{
  "arch": "vit",
  "targets": ["family"],
  "positions": "conv",
  "max_grad_norm": 1.0,
  "batch_size": 64,
  "weight_decay": 0.1
}
Rows from block 2, named by matrix and row number. Rows with one number belong to one neuron. Each number is 500 + 40 x the weight over its row's rms, rounded and kept within 0 to 999. All counts start at 0. Numbers have three digits each. After the name is the row's rms in percent of the matrix's.
# gate: MLP gate (model.blocks.2.mlp.gate.weight, 1024x256), inputs 128-255
# fc1: MLP up (model.blocks.2.mlp.fc1.weight, 1024x256), inputs 128-255
# fc2: MLP down (model.blocks.2.mlp.fc2.weight, 256x1024, transposed), outputs 128-255
gate.805 088:463496507547468452438541471497496533506516466495546471546504457448519470491504502554535469448566498543499416508520608455439523492441487463567488530580537440537494499556487490546515486462445495419517494451523491462472458456554527465545517512475524501502404578492539525468543521506479504454434568519536518549479569470505464506463445547485435517529535449458504529519480482448520492469453
fc1.805 089:526549483460556503488404451467419446546552511513494486440536528525483577496518528516564581545537522527467458470488447502496513438487467469521538436453503495457512453437565512521488525476394597573458544616483469571490484499435435506463500487517466507491518461521526523551443522489497473560504521455524521496517495511568515489518532546542495441499485486551503508512506461549510531491519
fc2.805 096:503461483531460509446438461469470494541536493473520484488515544450545491528524490558502549452486526450523411516529477505501436508458494476565405477533466553437417451455493525547522567473549472483507461460459487506484458468489487529549533503461540465527473454519489487458501520408454546519468483521486561497506527583517431432465493451518618520498526489439540637514420544530461573510526
gate.806 121:433491489417588485537539515450470550507442475468463511502491469471498518499438467523491479497442491498493493470596496526550508551491534438537531562564539501533420521455430558507571429494414466547503496496456491453436532473462469486444484467489526453458586470486520572515465510482494512527489477506493507475422428512503465470503502493496501457507489527475526530484529579459552485592503
fc1.806 115:512477526426483489539519469525506494487619553508486492502503546522483491475549484541526479538536447518473458440543425468524501507507454505491443474533531514467500508518499471514410588545521541517507541538472538527532452417538491515505498511451547437411508470565468526533546455525529501525543522502553440433508518537497463452433468458452537501493559459479586496524525498472507515503480
fc2.806 121:494538522515495518484480543498509540480561547507498509448479533518501575542444479433467485506492500536510471461501509495503467398506444455484605531494520439507492420434385510546467428449511486485481526445456496541518524508456446578550533555573545448501463527529528521450541495462519522516511467462474506458444450496529548570487519504462477562488472513485508606532480408495554471447470
gate.807 088:533468482479561558519488545410526497464526514558421459547522452514577556552472414548478545490480517498500518475562552495512526549516491526460487480540492461474526506418450498523510478496480515548490546487498542483573469518497466455493551551557494526535515498483499515499550499468468552509503538463423546414492502462515503503565491570518547540430536559567459544487452463536494535579514
fc1.807 087:457515493514554461505436553526557492435485440486514501448502503508420469427478468510520516479524519484473491540513486546481489476560453539468499478485526551511427483454435450512543412491490532517481403485452484555528507520436504501499477375509556546471497512475509501467530481559612469486555571534534546508462486534527447519430458482523514508517434449504531550503535531572558503442538
fc2.807 086:506508495518448503587522570410461481495473489569536502522495464482489480472438560539571545468476482540513477532432538480504474528441385541527521491505476515510552481497500526487455513536442501467488479506513445499552467494449517478488521495472416468403548522543453480497546511447515528488519513499598477584473566502457501522463441511545539511493589515509490422586428510470438449471475
gate.808 083:480492482479462500516454488540563493486497487527460501489552464463473496492533525467537494503489508553448483522521509508426524532505494448576508485464480504536507519501538500559497489505452493484496525533539519470478551464492531514548511441512519483493382533467543459497468516525512519554526481481471515487474459508565515524479486434546467584443524478465478464575558503473481479474444
fc1.808 085:539573464427521527484501513415439514521558564528531497535515498491531464521572483556504477487537548512549528498466502455510454484565502483540525466596515515506430466500534548491523516484554431548493493531453499541447438570467456481476523537468499428526479549552500493588519512464429546487469455463483541518441514444457517528490511542434524431537488513486553523477483447539528529507526
fc2.808 091:497498479484491523572507438538485442527541502431486527559505446486436466450520527534523466571518527510480437504574388520514441477518472475489538514502446576492522468545509476507445613559405465517477540491498487491483496459491530502445482456501459468536500485525476454450453501529435495515516514456472484475448471455560559504457597508506421524523498554551512511562593467504520500513496
gate.809 094:481507452496481446579518439474502465528491450538571517526516527481488553435577481528541529510498494538569499553555552541547441490448499558443505547465635437468494518423506554460569564471552412475534486548550471416557489506508454472499559555535507476506465531504513491480525586479542458478529429531496524494522418457511465441565544537481521519553583511495521497547589540435452496471521
fc1.809 092:501443547590451524485454542533534565413550502564474550478575530546452485468469428528460509541506496485491522484519523502523507526486448465467429531528451543462510525491543424580434401449543522543483525503494491520453538413497550536470503481441485502514482470468580601475476486532475503496511538477503547441497475491530452530577424493575559467486495507516534492507417495507488528520576
fc2.809 095:484529493457454456455491590513536512479518472522483447461485502547459478559451470479538474495539549510504509524503493441522526458492526505418422452516495444520520376507494537558567504467520516503470470561555508542461460537550445488524474483451476483396479468506486559425439514520498472540449533524506540499509535456509485555532444531532509530509503467546448463480564519493550492426503
gate.810 079:484560565565512529521498494527473479488523495522510580479522522543597481396547540504542520442506440473543527504526536544509499417586466459518434530492552528454444428521461515478461357486504475463529483483513469533501460516586556499535479542448480523500557458464472502567462456505495476589528526534525511464490456526549480498435471472552519511467421480609480493505487529521526475439514
fc1.810 081:527498467541487441511430492511506493543508447487494504543502423497439519550485472489488517532447533477471476493461473453511582482464515478482533458524527478566491443484542454553494569468488528519537490537513460531492568493550555548465510410522530464525503535480509583510478489536515494467496536560422471470564497500509460482520548536457485540479549474495484452488502516428577485424573
fc2.810 082:460489468535541530484515539529544567467492473482522468502520467573444439456510524481479500405459463504548454505458519488475523585510549537546471446534522464538521499530549548523478473513519555432449465547521524431428498502537433568514534507548493477546541519488534411497534457495506524442464564503425629453488421473513468567504431413539485509430530465594457527498564519500536523473493
gate.811 098:524537493534506475444551507539470473483538483483545507556540530533459451543489567534518491576478497500575571537482481494504531538478538497417487493533567559421512491532586494515475525537462433449467457483495440469562476479459524490517507493565461479427539521447518545512446523489437490490505454508454544502579475459598481496427507510434473455451492509515506563568453523543465561485491
fc1.811 097:503452520502471502504486471511501507457543499499546489581479503499500443483524509496491502521449465492500558462540490533534476533543552471476459474540475439552555456437560402515500547533487508478420543510565558524569527489576483538502500457501531507475525520561528528546424478484438445530414469584489527487493558472558444487540535528492421399575490526514472587470493537502503522558490
fc2.811 103:436532477562532481531499481548478550570525501481525551533494483469560501436477471503498596496454515495528569514490475568512562477466535492554468515505483495463493446532536534478516514494506532461491456492475472419410492472519490446508523501494520504521469510558426512523529540517489553478467582513469457482502484554472474558488471442489497511503556505444487480494514445455553496443558
gate.812 109:482460466471512543539474505460471468552469501515451426519508518479526494493520538499479512449472508412559491495554506523519536492602539453556499445482485535509557526576538545533509446491469501536436518536480513508449565557447453507492485465509506472507528516449473446493538500479584481506445495566529558512473446447481522479532570504507580457526488485448539468495498497495490500536467
fc1.812 114:459499475508471431480598499506513453535520490511504543508525508450489422483497515455489507564464514510457481545520488516565473472433499480520467554504517498546461529435470572495534535568476529512467538536461501494513582479525526439450468484502511454463515473515550502536515471547502448519548528474506511515532456471429548536544477488520599501534548461516575567504541463524461496464558
fc2.812 116:589459520524492547489458506473463504491479499536469518523499448516522482526463486514482420513497486505482465503574462446475420470472476456498517599441493528437487534531433480468499490510571457556495523487484460454492492532485474497473478495530522573455517476513476548527537397503480545559527452499471513430467463537499485564507555465455516514507533553552493523581499526456512490464544
gate.813 097:539500534536484557505479514507436515485548518522451501488459519521489552507423535510536504415486428525593511532496537434534461448401440492477517531568439468500572585450470542553421482559530526455522528549411472454466434472415500499426488463534510526468471510445505515478553513523416526564498521458514492471450555510523451498492489463491531453491538447502569496577432477581500524497549
fc1.813 092:542580487536521534510496485467452523463459478525536469523469512479514509511489502484490541497468458592451483564508534419483484475542461499525529516508442499491558514512506454518492502542529482492412544511457511510503511528530462524482497435557460446483571474561528471476562546460397534533453454507506522473517526513490465419463436502500544514462502498489491467520534497409474512500510
fc2.813 096:525396490438476576506512517519484540472495523495486554487514475482520509527490461475534504514400532491513520477510545502484508500535465477527494528606565556551607502439467542509504498445539508452458513631493568510501568483523487432549505548474532485527448483488579496586428416507525501513525519488478424459489448483481522534537462521493443564504525479506487566591556553545471457543474
gate.849 097:486499510443495539481526471526470525543450475480631571491513558489522528497507570483501533467552570522493515494528492468561508459515505503472514554507559522517511480517475526547516565596475496510486485493525474498423528520536504472437523476528526493495472570465503551400474447461503491494529510548512515520474387472480523450572552536456499505543478521475541463507529508554502423587437
fc1.849 094:487535438483586488474471496511521464586493480520537521478534473463490458481520540590475546523558481528517521498493457512577484546527469546450547552567501615412533518458503488535502521490481545402489577491530512552495509475512493514422527516471500512517448493415511539469477456500542489446552554493446512527512473514503516489506493521482498480512492604523463454515548524487531544468493
fc2.849 117:481453477446524461558529539546531502487429538566467486533517481508522476446532496573524500525556506471438470472506516521502503587524504447463421493544466447497534458535572458472470483514481473603524486536442473501511494517498529584476599513479519570559528556502476489533510531533427516538460495477478530545513517442509497577496466357513457502451505510521459537450525549467546512529438
gate.850 081:510484556464511509451478536524505482433528448546436476553500460579490454515540453452442511467540467509489462547478617471487526488500584467502469487497491464531513503536596519501418491491498541474511448417519468509478507490549430517512493434567539419431497432513554426501515511532491434553530489580534464559537500490520467566557443500480523514461484497492517478472544501447570470530518
fc1.850 080:392538547520484461527467511530485542420489507512540571485501505496463517467538443575500511535533463453535507499562486543558452513537519516582457464484588547536480528447480438462424510441472471534458509486511440489570464559518544500483454485490513488394478540518548482538520531448527502515503512487464441491496503453468603517501498447526575536461450426526584495453543510413540464535500
fc2.850 090:531485570505519464486493523508462527559468521586475456457482481501499436490540474438504472449476547517446540473556433524475485493507485577495573486484548452508499499559507446465504500472587544541510465547447444506480495525491448544447534455512508489500448511541489430563517529499528547497479458527426465437527539499483530512488500489420400448512420549540466535482489480529519516461508
gate.851 086:446457554466482510457489473497518497559404427475473460465478479455507472460590477509443509477485503590438420502483427503445539458501528479521499470497490455462490481502519472536490500566482513437536476515443436501434548452535513505462501452494530519575534589474451473474486513440511529545482455510468485479505456510631548544508480502468530493550435481439541518522545566463512481486484
fc1.851 086:435496493511567446562423513475493525445507458492537486483456561562494575516480435426533479495539472507496470480449498411504489433576511448486457474444435567453491466487464583439559476549499551496455550496564465526553471515475531509576494533481463526535485456479574480518533545539601506531456468489527534544484454520487444413448501546483551471533503518538540449511573516499510543572426
fc2.851 107:515534559588479492526494567494455467510449575457520568535505465466540535514455467444504561513551555487681518485460507467512588471468483527498413468459482511473528544476556546501466484534516484515511431518494554533504483562475432628622466551496495492494465476487455541454537452533536519469520509480426494476523520448530478495497528536510544500499542522466459517478485536505483576464550
gate.852 089:560475545521471469468494460567543532536501465556502502479439580487496476559473553506500505449441433503528534449484565595485530462524498462464493512536527531433546473561457481466457437529491492412476549490497537503495488508476478511507531515472534558526473396478499497438523513525558499477510489510529510497454538480447495476557563473503535440505484507510557552455497464493446482505469
fc1.852 086:571525478474452538527501540495490472506500414584449468530569513473463506480476532468608514497472508545466488533459588523503565453537482534471490526493479543447528463557540518472511457424494444461530520501517491484508507527510498477572560499537488505474471395457502484415483556530468518461545452497478466509438508453456521460447541506490555461502418501534508505483440503559464480466563
fc2.852 083:573476481516596519426494544417514483564478476427460424471513448509403481463438459548500514539499510474552444507526505588604447502507559494511491499504541508510479520522468516488482486417482518535515518526541467501563454507498446427505508517576512471487453558462409467584481550485526500528507513540487466521499478485523503491502493518433493510461514464471551498448468493499502470547438
gate.853 090:474508511519576439505499489523504502515482584495414569492548457519614509502452463509502589482459470564507471525514446452543543416454471530492535464508607519500437560554556510539448483544466470486544468474586530534428504484468554543523504430534506514494485467507444459535587496480487420527462518561508487466480466518483528482533503488524534416507486500546601556494475532531451516447453
fc1.853 091:508441464540517436479480472594499480487518478469430545505521539522503483514520496493491502557515500543575530550472467509540498525518512408510506492534526502564522510439501548435519544457448538482507514541539567546509507530445536488568533519469560493507488482489494503517579531490571482482556422523516508529535512508500488481513528572430528473478548487487497424585544486492441462487485
fc2.853 087:459474461437509448553462509508499475476504449558516480494514447497535492479585538493498444561502552542580447431512422475494511528542514555416538491506454552447491520492536516488499444430517517483542509436469431522537508523532449521576487483501513471500518499483483475445435539515483407467476506468447596547489429561469488501457428484497480453497559524481546492424513558495527472512530
gate.854 106:491466574504536494500506556506394466470435477475539481517519555466555436470549467474507439494464515514555503453482452465502549421559549461518502516518519566469446472544478543604555510552489512477518452443505574551511562533498471479481567526504605341473538546517484552449543461488484500454490490546468566432454528496465463454517557542545548531491491516539512523496530515526463510530467
fc1.854 110:500561507490487554479456540498502503443555462499542518512543457451431518531558542561520556523513425572547483539467527495558506564502507465530567482472454389559551374515538504470485512483460509512473479559476473452548497550488561582508509456459524622498503523504444467511462548546546416506458500523520572523529545524560423555454503508494485500502531480513561492481491490520457554483465
fc2.854 110:518451497489504534536532496533490433430428582473459563462544591573532418549471496500502472488436542530549497443534439419511534478495561520519540474509482465473452600548515507495473479471496485545458535466407514500504560526512482468523482509493451514508444536525471489503497509507478535492504524564492468473495459522470488514542432521552507543520483534514420381520465568420532521539522
gate.855 112:504459454501460496555533496600490465491488455495479443477533502525534479480527428509480514468475477486550465449428440502434453536448482491526556535534623540522518509541515482557508513487425579478540469525547523463513427503450497538521487499391506500469426431475483526506527423466437492511436507571531430525532505569485501475465576482476524507511500457519488440557469528510579534545426
fc1.855 109:520477471530456453484473394458453453563467489535516478583504504469409410477495531505562471465534497517517519575510512493511527497446477453515470495501450526413457517541460526436552491539521455520486558557479508448450540460473530504466561483588479524510483553506536512485462452463497459497532459465560489537508630501557486486505497475525454497520493483464545538472513480531466506425521
fc2.855 121:524564520530521498503553479484475532409467496572554462486542446431440537485533411560473465492485533512530445480488501481425502517494511529531538527524482502497546511527508520500429484475554513586483513605476485487537504514480580572481527496421500503534495532513496574547493532517536482493508556578551486454515432451475541485485500423472519569480587448549556514513465485564522466422502