Rows from block 2, named by matrix and row number. Rows with one number belong to one attention dimension. Each number is 500 + 40 x the weight over its row's rms, rounded and kept within 0 to 999. All counts start at 0. Numbers have three digits each. After the name is the row's rms in percent of the matrix's.
# q: attention query, key and value (stacked) (model.blocks.2.attn.qkv.weight, 768x256, the q third), inputs 86-171
# k: attention query, key and value (stacked) (model.blocks.2.attn.qkv.weight, 768x256, the k third), inputs 86-171
q.141 100:496472458526479440479483496524543511574462481496488480562445494525431443487548454472516488579389568446523517505482503507525498495511459480531477469522553509457489480525523455452482466480441513465575511517505558448513510521450492516460438498452484491521416480
k.141 101:532459478476492479482510446528527455469448552497528543498551512462573520490451514451572548503561491501523430552473426470479546540522533487495523518469442540513489522546502449546498546528539515524561451523464481487476513426521483472492482493462478503545532561
q.142 099:494514479490478479449488634504508471592503496541480482549543424501483470541473503504590463471507507492501501460502527512558461446502409482510545476529454539479522467548476459522471567434541451521560498498487495529526598548470475524536493528543537480494504532
k.142 106:582504466473429445529519464569422533447452535512476528497539564523538499432472510465543480474476490441485520578465487577525547529407565494431429493381449458525506451518508479504473477561557524495438524464513509563478444512555528515446543447503494493439590470
q.143 110:514548487435511450495446473501511553485489543537466439541486555579536489478467512459520515490487535530504456471498503472512457529579510425554558520485483471481492424548448468489535431450499507506534530544567474537470532492486523512520480489479461543504551471
k.143 104:612474472458499468459521467482494468532549511472468463561497549531519488485491512510528388414506461545514563550456470566558526496465508531489530590513466557497497523509479528560376446532548496497577507503535521457441510509496465388483522494456462488470509527
q.144 087:541525489487499452506480483479408480467461517477484455514469513461464472513541553551477463458471491516526500513425514467492526483525498497476462456496508528502499510521559519594514523483514505554548480450471532510459466483487513506432553551561423517474484498
k.144 095:502474426475517419510524529540514472576489495494446539503499471572499569461464510460545526489519513518488533544491503493545472519561469465390534561488511555464451495536485395481484498535437422467445521494520603493528494475522462550454529449539461489542497469
q.145 099:478516492524552498494508548455505514527524404437513562476469601508504475547516422525490475449476427441507496527511527525475535427502504480483428521472579441463452507523485446443492479475482567553485436575514525555471449447495496482548482496565532513478564477
k.145 101:499506398500484574499478504483466463491506496518486436525570516528520549509530537479427445448500492567492458463424577483474514467502576511511488590528514560475552531543523448477545443365491464512556482412526465520478584539475504448461390546507503452500461514
q.146 100:540518470449463452484571491454485495524471540567474527438549551492483516421541480513508452510539494571522524469504510539553599523487509480459424503526542426549469570470468449441480487480473431489542525539528526593458516451552512504513507582421521502548499530
k.146 093:471462495518498504568470424423488509573520532560494472508495544503490526454499518558491516519520562561594446497513436437537470484456498533563479573543498518461502420503541493475488502572484470494628548463494542533444475527544517445520479545478406471488494476
q.147 096:621512496535526450495509597504528490525471475469542554504537548513462492462477487510494521489556445481537545437477496502458520512531525539532596505520470526508449454506488466481511495433529470540568542540495521448427549483557502584446553499451576516526512500
k.147 112:427481392495460510531504455498500487558516423462608544514566448472506489475541471452505569546474474465520528442433555459566468468481461484473486497579474484445473454520439521510459522464526494450440488526586552513562462495473431555516447594497511593515454494
q.148 103:535499473504503438498522503555488633460478425529499481590519483538566550474562477467488554487478549433497493446434565444464492568455510489489534483455500481467457456518492511539572497496490488515489501471436453469446495485432523482577515537493448487526508506
k.148 101:501410560553511493468496424515460520510453540453489567536523470472479474606432454449484502485444474530461512522523467514494485519531451467463567529485514429530508473522496493607512486510555512505493489491482482488501502546545471457430604457481559556520496490
q.149 098:429459466425495466468484475591593537513483480538465470581541529453585540575529599444527524476473443531540490506495532553528458423514479463474512529504465484457464475449486517412557528466504516549498522441489507450477527560504510456524507581548566488472451533
k.149 100:536522524476551485538514511539350432529516497500534492500522493522565461539497548477511523531457510437516447567529483497456501493517502492490446515507572562462480484508455428480487517604481509557497524544543522455549494476520555437436515579474494556385466533
q.150 098:479534501517434531436475430497552457476558549543519540474548418468473480515422519471566460441490493561521512518521558511521486542482485455456424486423443438527454454430494499549516484497521467502538491452385510562516536520494454449483529476532451547473511541
k.150 103:478504436477525575457409426429507488489550546442453496517438541535598576541442545562512524576489546478479545476498468494513476506470512470457475440538511498510542552488449482477524503486512538427494485546533514415553508468450484499554462538499504453565520448
q.151 107:551451507493522486479491510508466518583507510537469496512498429448460499457455468467520559508503524488473439518452497483532524483551483567514469501533550491404448527482504556556492529569568515509457469509555453577465521493474456477519517478478593486516569503
k.151 112:434508503511527575458496445494478581466451460450538540544535492557441554542501429469459533503461489470444596556482479512469489495471504495439532503493527467534515520484485509539464454533549454481488520521474477536494433581537507597490484512516505502482575480
q.152 100:490457570496500462481486433479454506542530489472456500484476520490441487486472555422451501518567486536528483495520518542550516482510577559539550498514489511548549473470539505557483492440465455522498512485494454515527449504480514551551492517492536455493487506
k.152 094:523603439475467453514491449481525574495466469556489469576556532472499503573475508514477533511475478465565547523541444460483524509531521452445463448481496464506458449544432440497490522422559496498450556543503570463569434478506498508500568529462506558515406531
q.153 104:490477515483506516485471484491500522437537488562494521571436498495498453445546499584429407527533575476508551520513473459445524599510421446505530503522472546492409503533486521484505472572520505507562528494491426492595584538519434517494525475557541536487475483
k.153 104:468475453594529478511521532468469456533508567440448559596490408456497496457414456505507470519493470491511543574494505513460442517571543496489437528463498519433491574455583508497490542368559527470510467478564514516452512510539504515501421450515437527602551529
q.154 092:501514497457562512461403582455567469439417468529540493501434513490422443464468482478465507526529513569483455544534484466496484503476483522496500490556448504541559505504453481497467566491573477531434533463505464529516490468546508529490500504506444544531508535
k.154 097:477518474469558567487481503489516483530496488549498534505469446462494543542542462457531556546438478500486546509555425427474478626523446452466467462437523485501501435461498520455458564461499531567518489509592565422489486495524524470506475486509556420546501504
q.155 097:481509593499504497545534468535480515427596472501514580450592490488496504513461521539472602479456472532533481517464498545496465603505464507507483521475548507470525514459473496533534488509482508442514546479470449556439467461482456515516534542530450451513569570
k.155 096:466530474393521505463514457446520528471457569552430485548465518533477489526497463435465478497524507603495492470512500481533567496560508501488458494549547535548518488493425441464551475540531487456526525572495512465490463547543551495506544493567523563489496465
q.156 096:506547488505564484513447438485519592473478556460426514544508534413477480523513506514547525570482497473491483513524522474531500539515541472477481526542484538467456500526494527485453458555441542469495488531437556459508518548427540462483464524517472511457463509
k.156 095:523529489468520493533515456502473558486529549481435500508453439526543544505508497517529560461459452467519543510559476495451453500561474471473408542526552470471509520428494456462498530486567497509485606485508531513490479526546478573428506423585507548494534501
q.157 100:471419495481457470492421461427498456483533497498468548555502518502506536521491500455422464533516480491512458553460464481477492534473491528461510492495462497537439484433575575549488485424549487543524533543484435532484552518533566529570475528601495520516577470
k.157 104:439528507454499564518423465532498479493529500566506506511567536504509546545502478445449577549520530527493553513482597538530472491532511500468395521480565472491540506505496444520555495443514494480543494527556496534508471528509499525514555463444558492522437502
q.158 091:469500528483493475501499533533418495530470539495493454480513532518455538476501528460567576496507525489516510509482526464493532487513432474516471525514470540538430503516466500556544466478457551475520535553590440488445447480546551539499491479499561511434487551
k.158 094:548530465460484465458491463445448585527433489503541491537559516438530491492591532428456542500526510470550527482539496490556486543444534509430418509570439512506460561498542452431435470488515452436526564531507516511479511520458480492502449519533506487480427451
q.159 103:522514502535429512490544506531469503546502488418574480582527526418530474513496468446490464502420479544516537511464511486488524483491542475535520547491510552408435442485462358493485540475522488473509511540489468484409503511507461457532467520463480492495521566
k.159 099:512471468473459522507509475523454474518443540531550496435506552482532472508492534487571486433456512533473422544447461495603546525474527474552576497565511538501506480520520453505531492514485470564487462528526461501533499498526567484463458464429544461478464571
q.160 095:514496585469503502527512530564477468444497504488556582487498469486528522533501489489526474555467546562533501499589530535523601523541485557586488511435488455544517449484394453461480508530503522474495457464506429516503494503557494555530484492471563537478418520
k.160 098:596495429535395577475530485487475560439518578543578495530491467453526429535457427465447494553537522495524460548563528531573479530486506479563525494497518467593425504507529511491518588520487513505469516497494463505462498525517512504518480472530543550542512551
q.161 094:465480465453514431503485535486489414506540458495482484612445486528474504451542487476460517514484418533512482520497473500448520460537547482564476498430567488480499505562439437474528505494524510510488551471430521495502500512465388496470433522508516452531474397
k.161 097:465506481550507530504441518532516592415535517454517521470490525402560467558539455552519551443516571448488438478510554463406447432507497469459515524531530540579512495514530498563450492562514551554443525467476529465532508503501511491492509500505586469480450518
q.162 104:538546475494513453563496504466546560517494540536518520559535506524455545401425481462526543493440466524537522456523424482441478489517530447476537516524549610502488540504445492532513505526539483512606491534517510589523474473433567561475571413490450433540477494
k.162 103:494493458480505498487525440504540516515428515436495496437516496537561544563469511508527403485468516433526518485575549506488427535510469518588482484521496453523603480550525557533503562497517471490594537498497504546532443500510467516549586442463499514500574484
q.163 088:425540499504483526450481556548488500476529458437546378465429536464430530510545496556455474486459573520456507480464451491523550579474550499507499533514485492448563501525518454424474446469468493507589490599497554523540460489469512494492412464511455496488510514
k.163 085:547470497502478487525476567614506436493519450578466520483456515512458468534462499549428488415506486481564491464443537542514453474503528433485535506538561469457435446512503481494532462459493527548410452452513459547497459433459496487584545513560622541531478438
q.164 093:532504455466428545437474475457480562447513433599493522581515527532553452521482583453463454531440505546460458519483483453431454559438501541502401517457493460511486472496551449575564536515493463495423537412463560490472505515456471414492536463529528523528439472
k.164 094:496514544563601592528595500505513482499453543470500548522439483468513591553543440482480457515524521502490524536496435497471526542526573520494417487561476488516480517501498481512482487450508539521465448547553510450545514468457449519543527508513584480554568554
q.165 096:553518542540527557474518439480450499474565525505474506521527454503513502489461474522542487443443488510489565511524494555483503410506572504546559504577434543513514438478442479434509568499481555531568500488498515512518524521465547432560507524539472479461478559
k.165 101:430525483433505476514489562464409457519452531518442527448501530531536446450520469494459448459553491446522472550496519514504521538522493518512523453488529459557542571430477531438513504466497453508515475532452461527557474576544415530519500512487498508545541487
q.166 100:481499535516473473571427542480491501564511553511513545510564559449530471496483522518484507532498519470563482544493450479507497484468544499474548514468456497420567500579483452530479468478494452512474488465519547587500517517535506501563517498446549458447489489
k.166 094:559480521541556501482438436463466486596476478508418511565550531555493555430490440547512445493435478461562511441475494513473506529459526506449560473468468566564480434494540456523442519451570567525504433484434489513554487534457462542510504479525509523555521579
q.167 097:521520456544486484553503423614472402548487566596473481546445458466499447499490554491453504458485504504451491437528561510472547461505493494506521512508491442528547549477450457478488499464539468510542467478548511422527532508538489551511533467537519482500544509
k.167 097:443505582511484471569517485480497555543590423514517492483510546503499490555501502531475487564498504473534469511541498477465475520464503554528545431522478486467442430470513498461442465551436438413474520504489471560512470472507587451504505528483510459552445472
q.168 109:457572509505510459510499447467509525477513561584506497457479531522565455502532495461428502525647434547470501529464427512542474458501449499445495459521493457575602448546503469419463511482489492494445493452511507473501535591456476530578492480574479471516533496
k.168 103:500477474485497491516507504531544530555527522612469493533451502491490471504521452534514506556523511479446508581463481503511470561516541548550535506476521582514494557484457509454501537484484511536553494516409441461431513524493541464511523436421440528582476523
q.169 109:514510538462494471507536462509502494510520448545565519473570513531490509440479443487536474511496495453439499550397511406554503486498475484459478508538432451453534514517485449547555482500518566471484503502483561490474501512490549406477548569486473474476481497
k.169 104:518543508531578554467515485554512526470429470491492511439482510518489456416556492579559470439509513470591511470478492502485511501430501513537507480519501463436501455492480550528563503469417572508484553524544489548495504508551488543493482546475476503507493504
q.170 094:479518512508584467484521538434471408469456380551528551484505468487455473532523482459487479491463471490534482473433486530576494377473542536477475450503492552465545531540472470577543499496525545470460475561453520506490466511498561472506467540506498513438508488
k.170 100:491443435525418515516479543479508526436586514510568534530455485455489500461476469560546521550530449512515502536504483513506572492563488481487511497473504536605520450519518458453546520554477461475562528583514540561516532515438527516505469463473467475489505526
q.171 098:465471456481465472506523483515473498529489488607508513536546487476509492466486447590508553556391552494395409427535495539488498511457438446529500458523504452475460458498406497538509585496474497454451486506453493486509471524539547449481459484420527497518477497
k.171 103:592527537476551507471484435405488462425432495489503507482398530512456498538532506502508473498398575504467556536478543508530573510454544471469461470460564423457615520472503512458504489472500467481544498436469504474525419454493559480544486544523513452588586511
q.172 091:460510517504513530487484535469517442526561445500468508607519549516471514504439502426573482475463488449487566472504512418464491466481562454417479505574529531525498474478505433486514538480457539537496557500457534522479431514502530570465490502502522490560528559
k.172 098:482508462559540480535454483473509467575519558522501458501494456481515560504485491538565488500582559468492516506528552475463496501520456529478567472486566423404597584520492534531463509482459498570551531527483516544471516495495424479521492524521480405476508436
q.173 095:428555471505491455501526496472406511525561441493512510518538515532537510518449507613496488484539488501548450489472492518516477471503465558495518469590603568472518474455489426457553562520581540525505577439412496576463564501445475448486501523570480504523454614
k.173 094:473475488528553485619525446445519590499501538532474478517519474557551487482463450511479499475430504496470460554491558567476543486466522456537497522514537494511510449588503445577534478514398486523473508453464521485499435543467517525542525550516530540526513527
q.174 089:389463568514508532487468491473480482474523453545512486537553470445527462482409546519605438532553492481591487550541531551458539549482509490473498459477471475471510462443431481475511549529535512513513426502516532549509485462502440526546443420517520444456499447
k.174 096:404473581503483534528544451523540540584522525554525507534495467553486516513415514483503412546520493492447414550520507580535509524530544462552457597461472497547466487457564493489497546513469553554567492462536544481511519530493500542536545447477470565465487487
q.175 094:442420509546519477511530506457502534507513538543468531528474543474479554497501531406520517480515445506416459459525476540508544504511496537470509500544465524469500438469569561512475529421456445502486502506496469561535506554484442500516512511531437523453514532
k.175 114:524534543506450504533443497408458482456515436444575458476550558517490499459493454476587512510438485459530578526488561475548469454491533514432534470490545488541545554506481424468555530463461457473486487595540484514484537537493511549505452510569536444455492570
q.176 114:512511521480545530511485535504451400486474459514471480511468512560508487524525470493466568528497487483472543456505435561466549516493486500502526502523498465580548406496444470454411512568547519510520428494590491512498498560507523500550490509439523484557443509
k.176 103:504499507496484490522500514510541590449567447515491526532495537465496535470558548554521493507456481481585496539491492517416498464451488489519487454428467474413447498518471511551461483475563506513528439442446539520495499512534477548569441502520534546446476487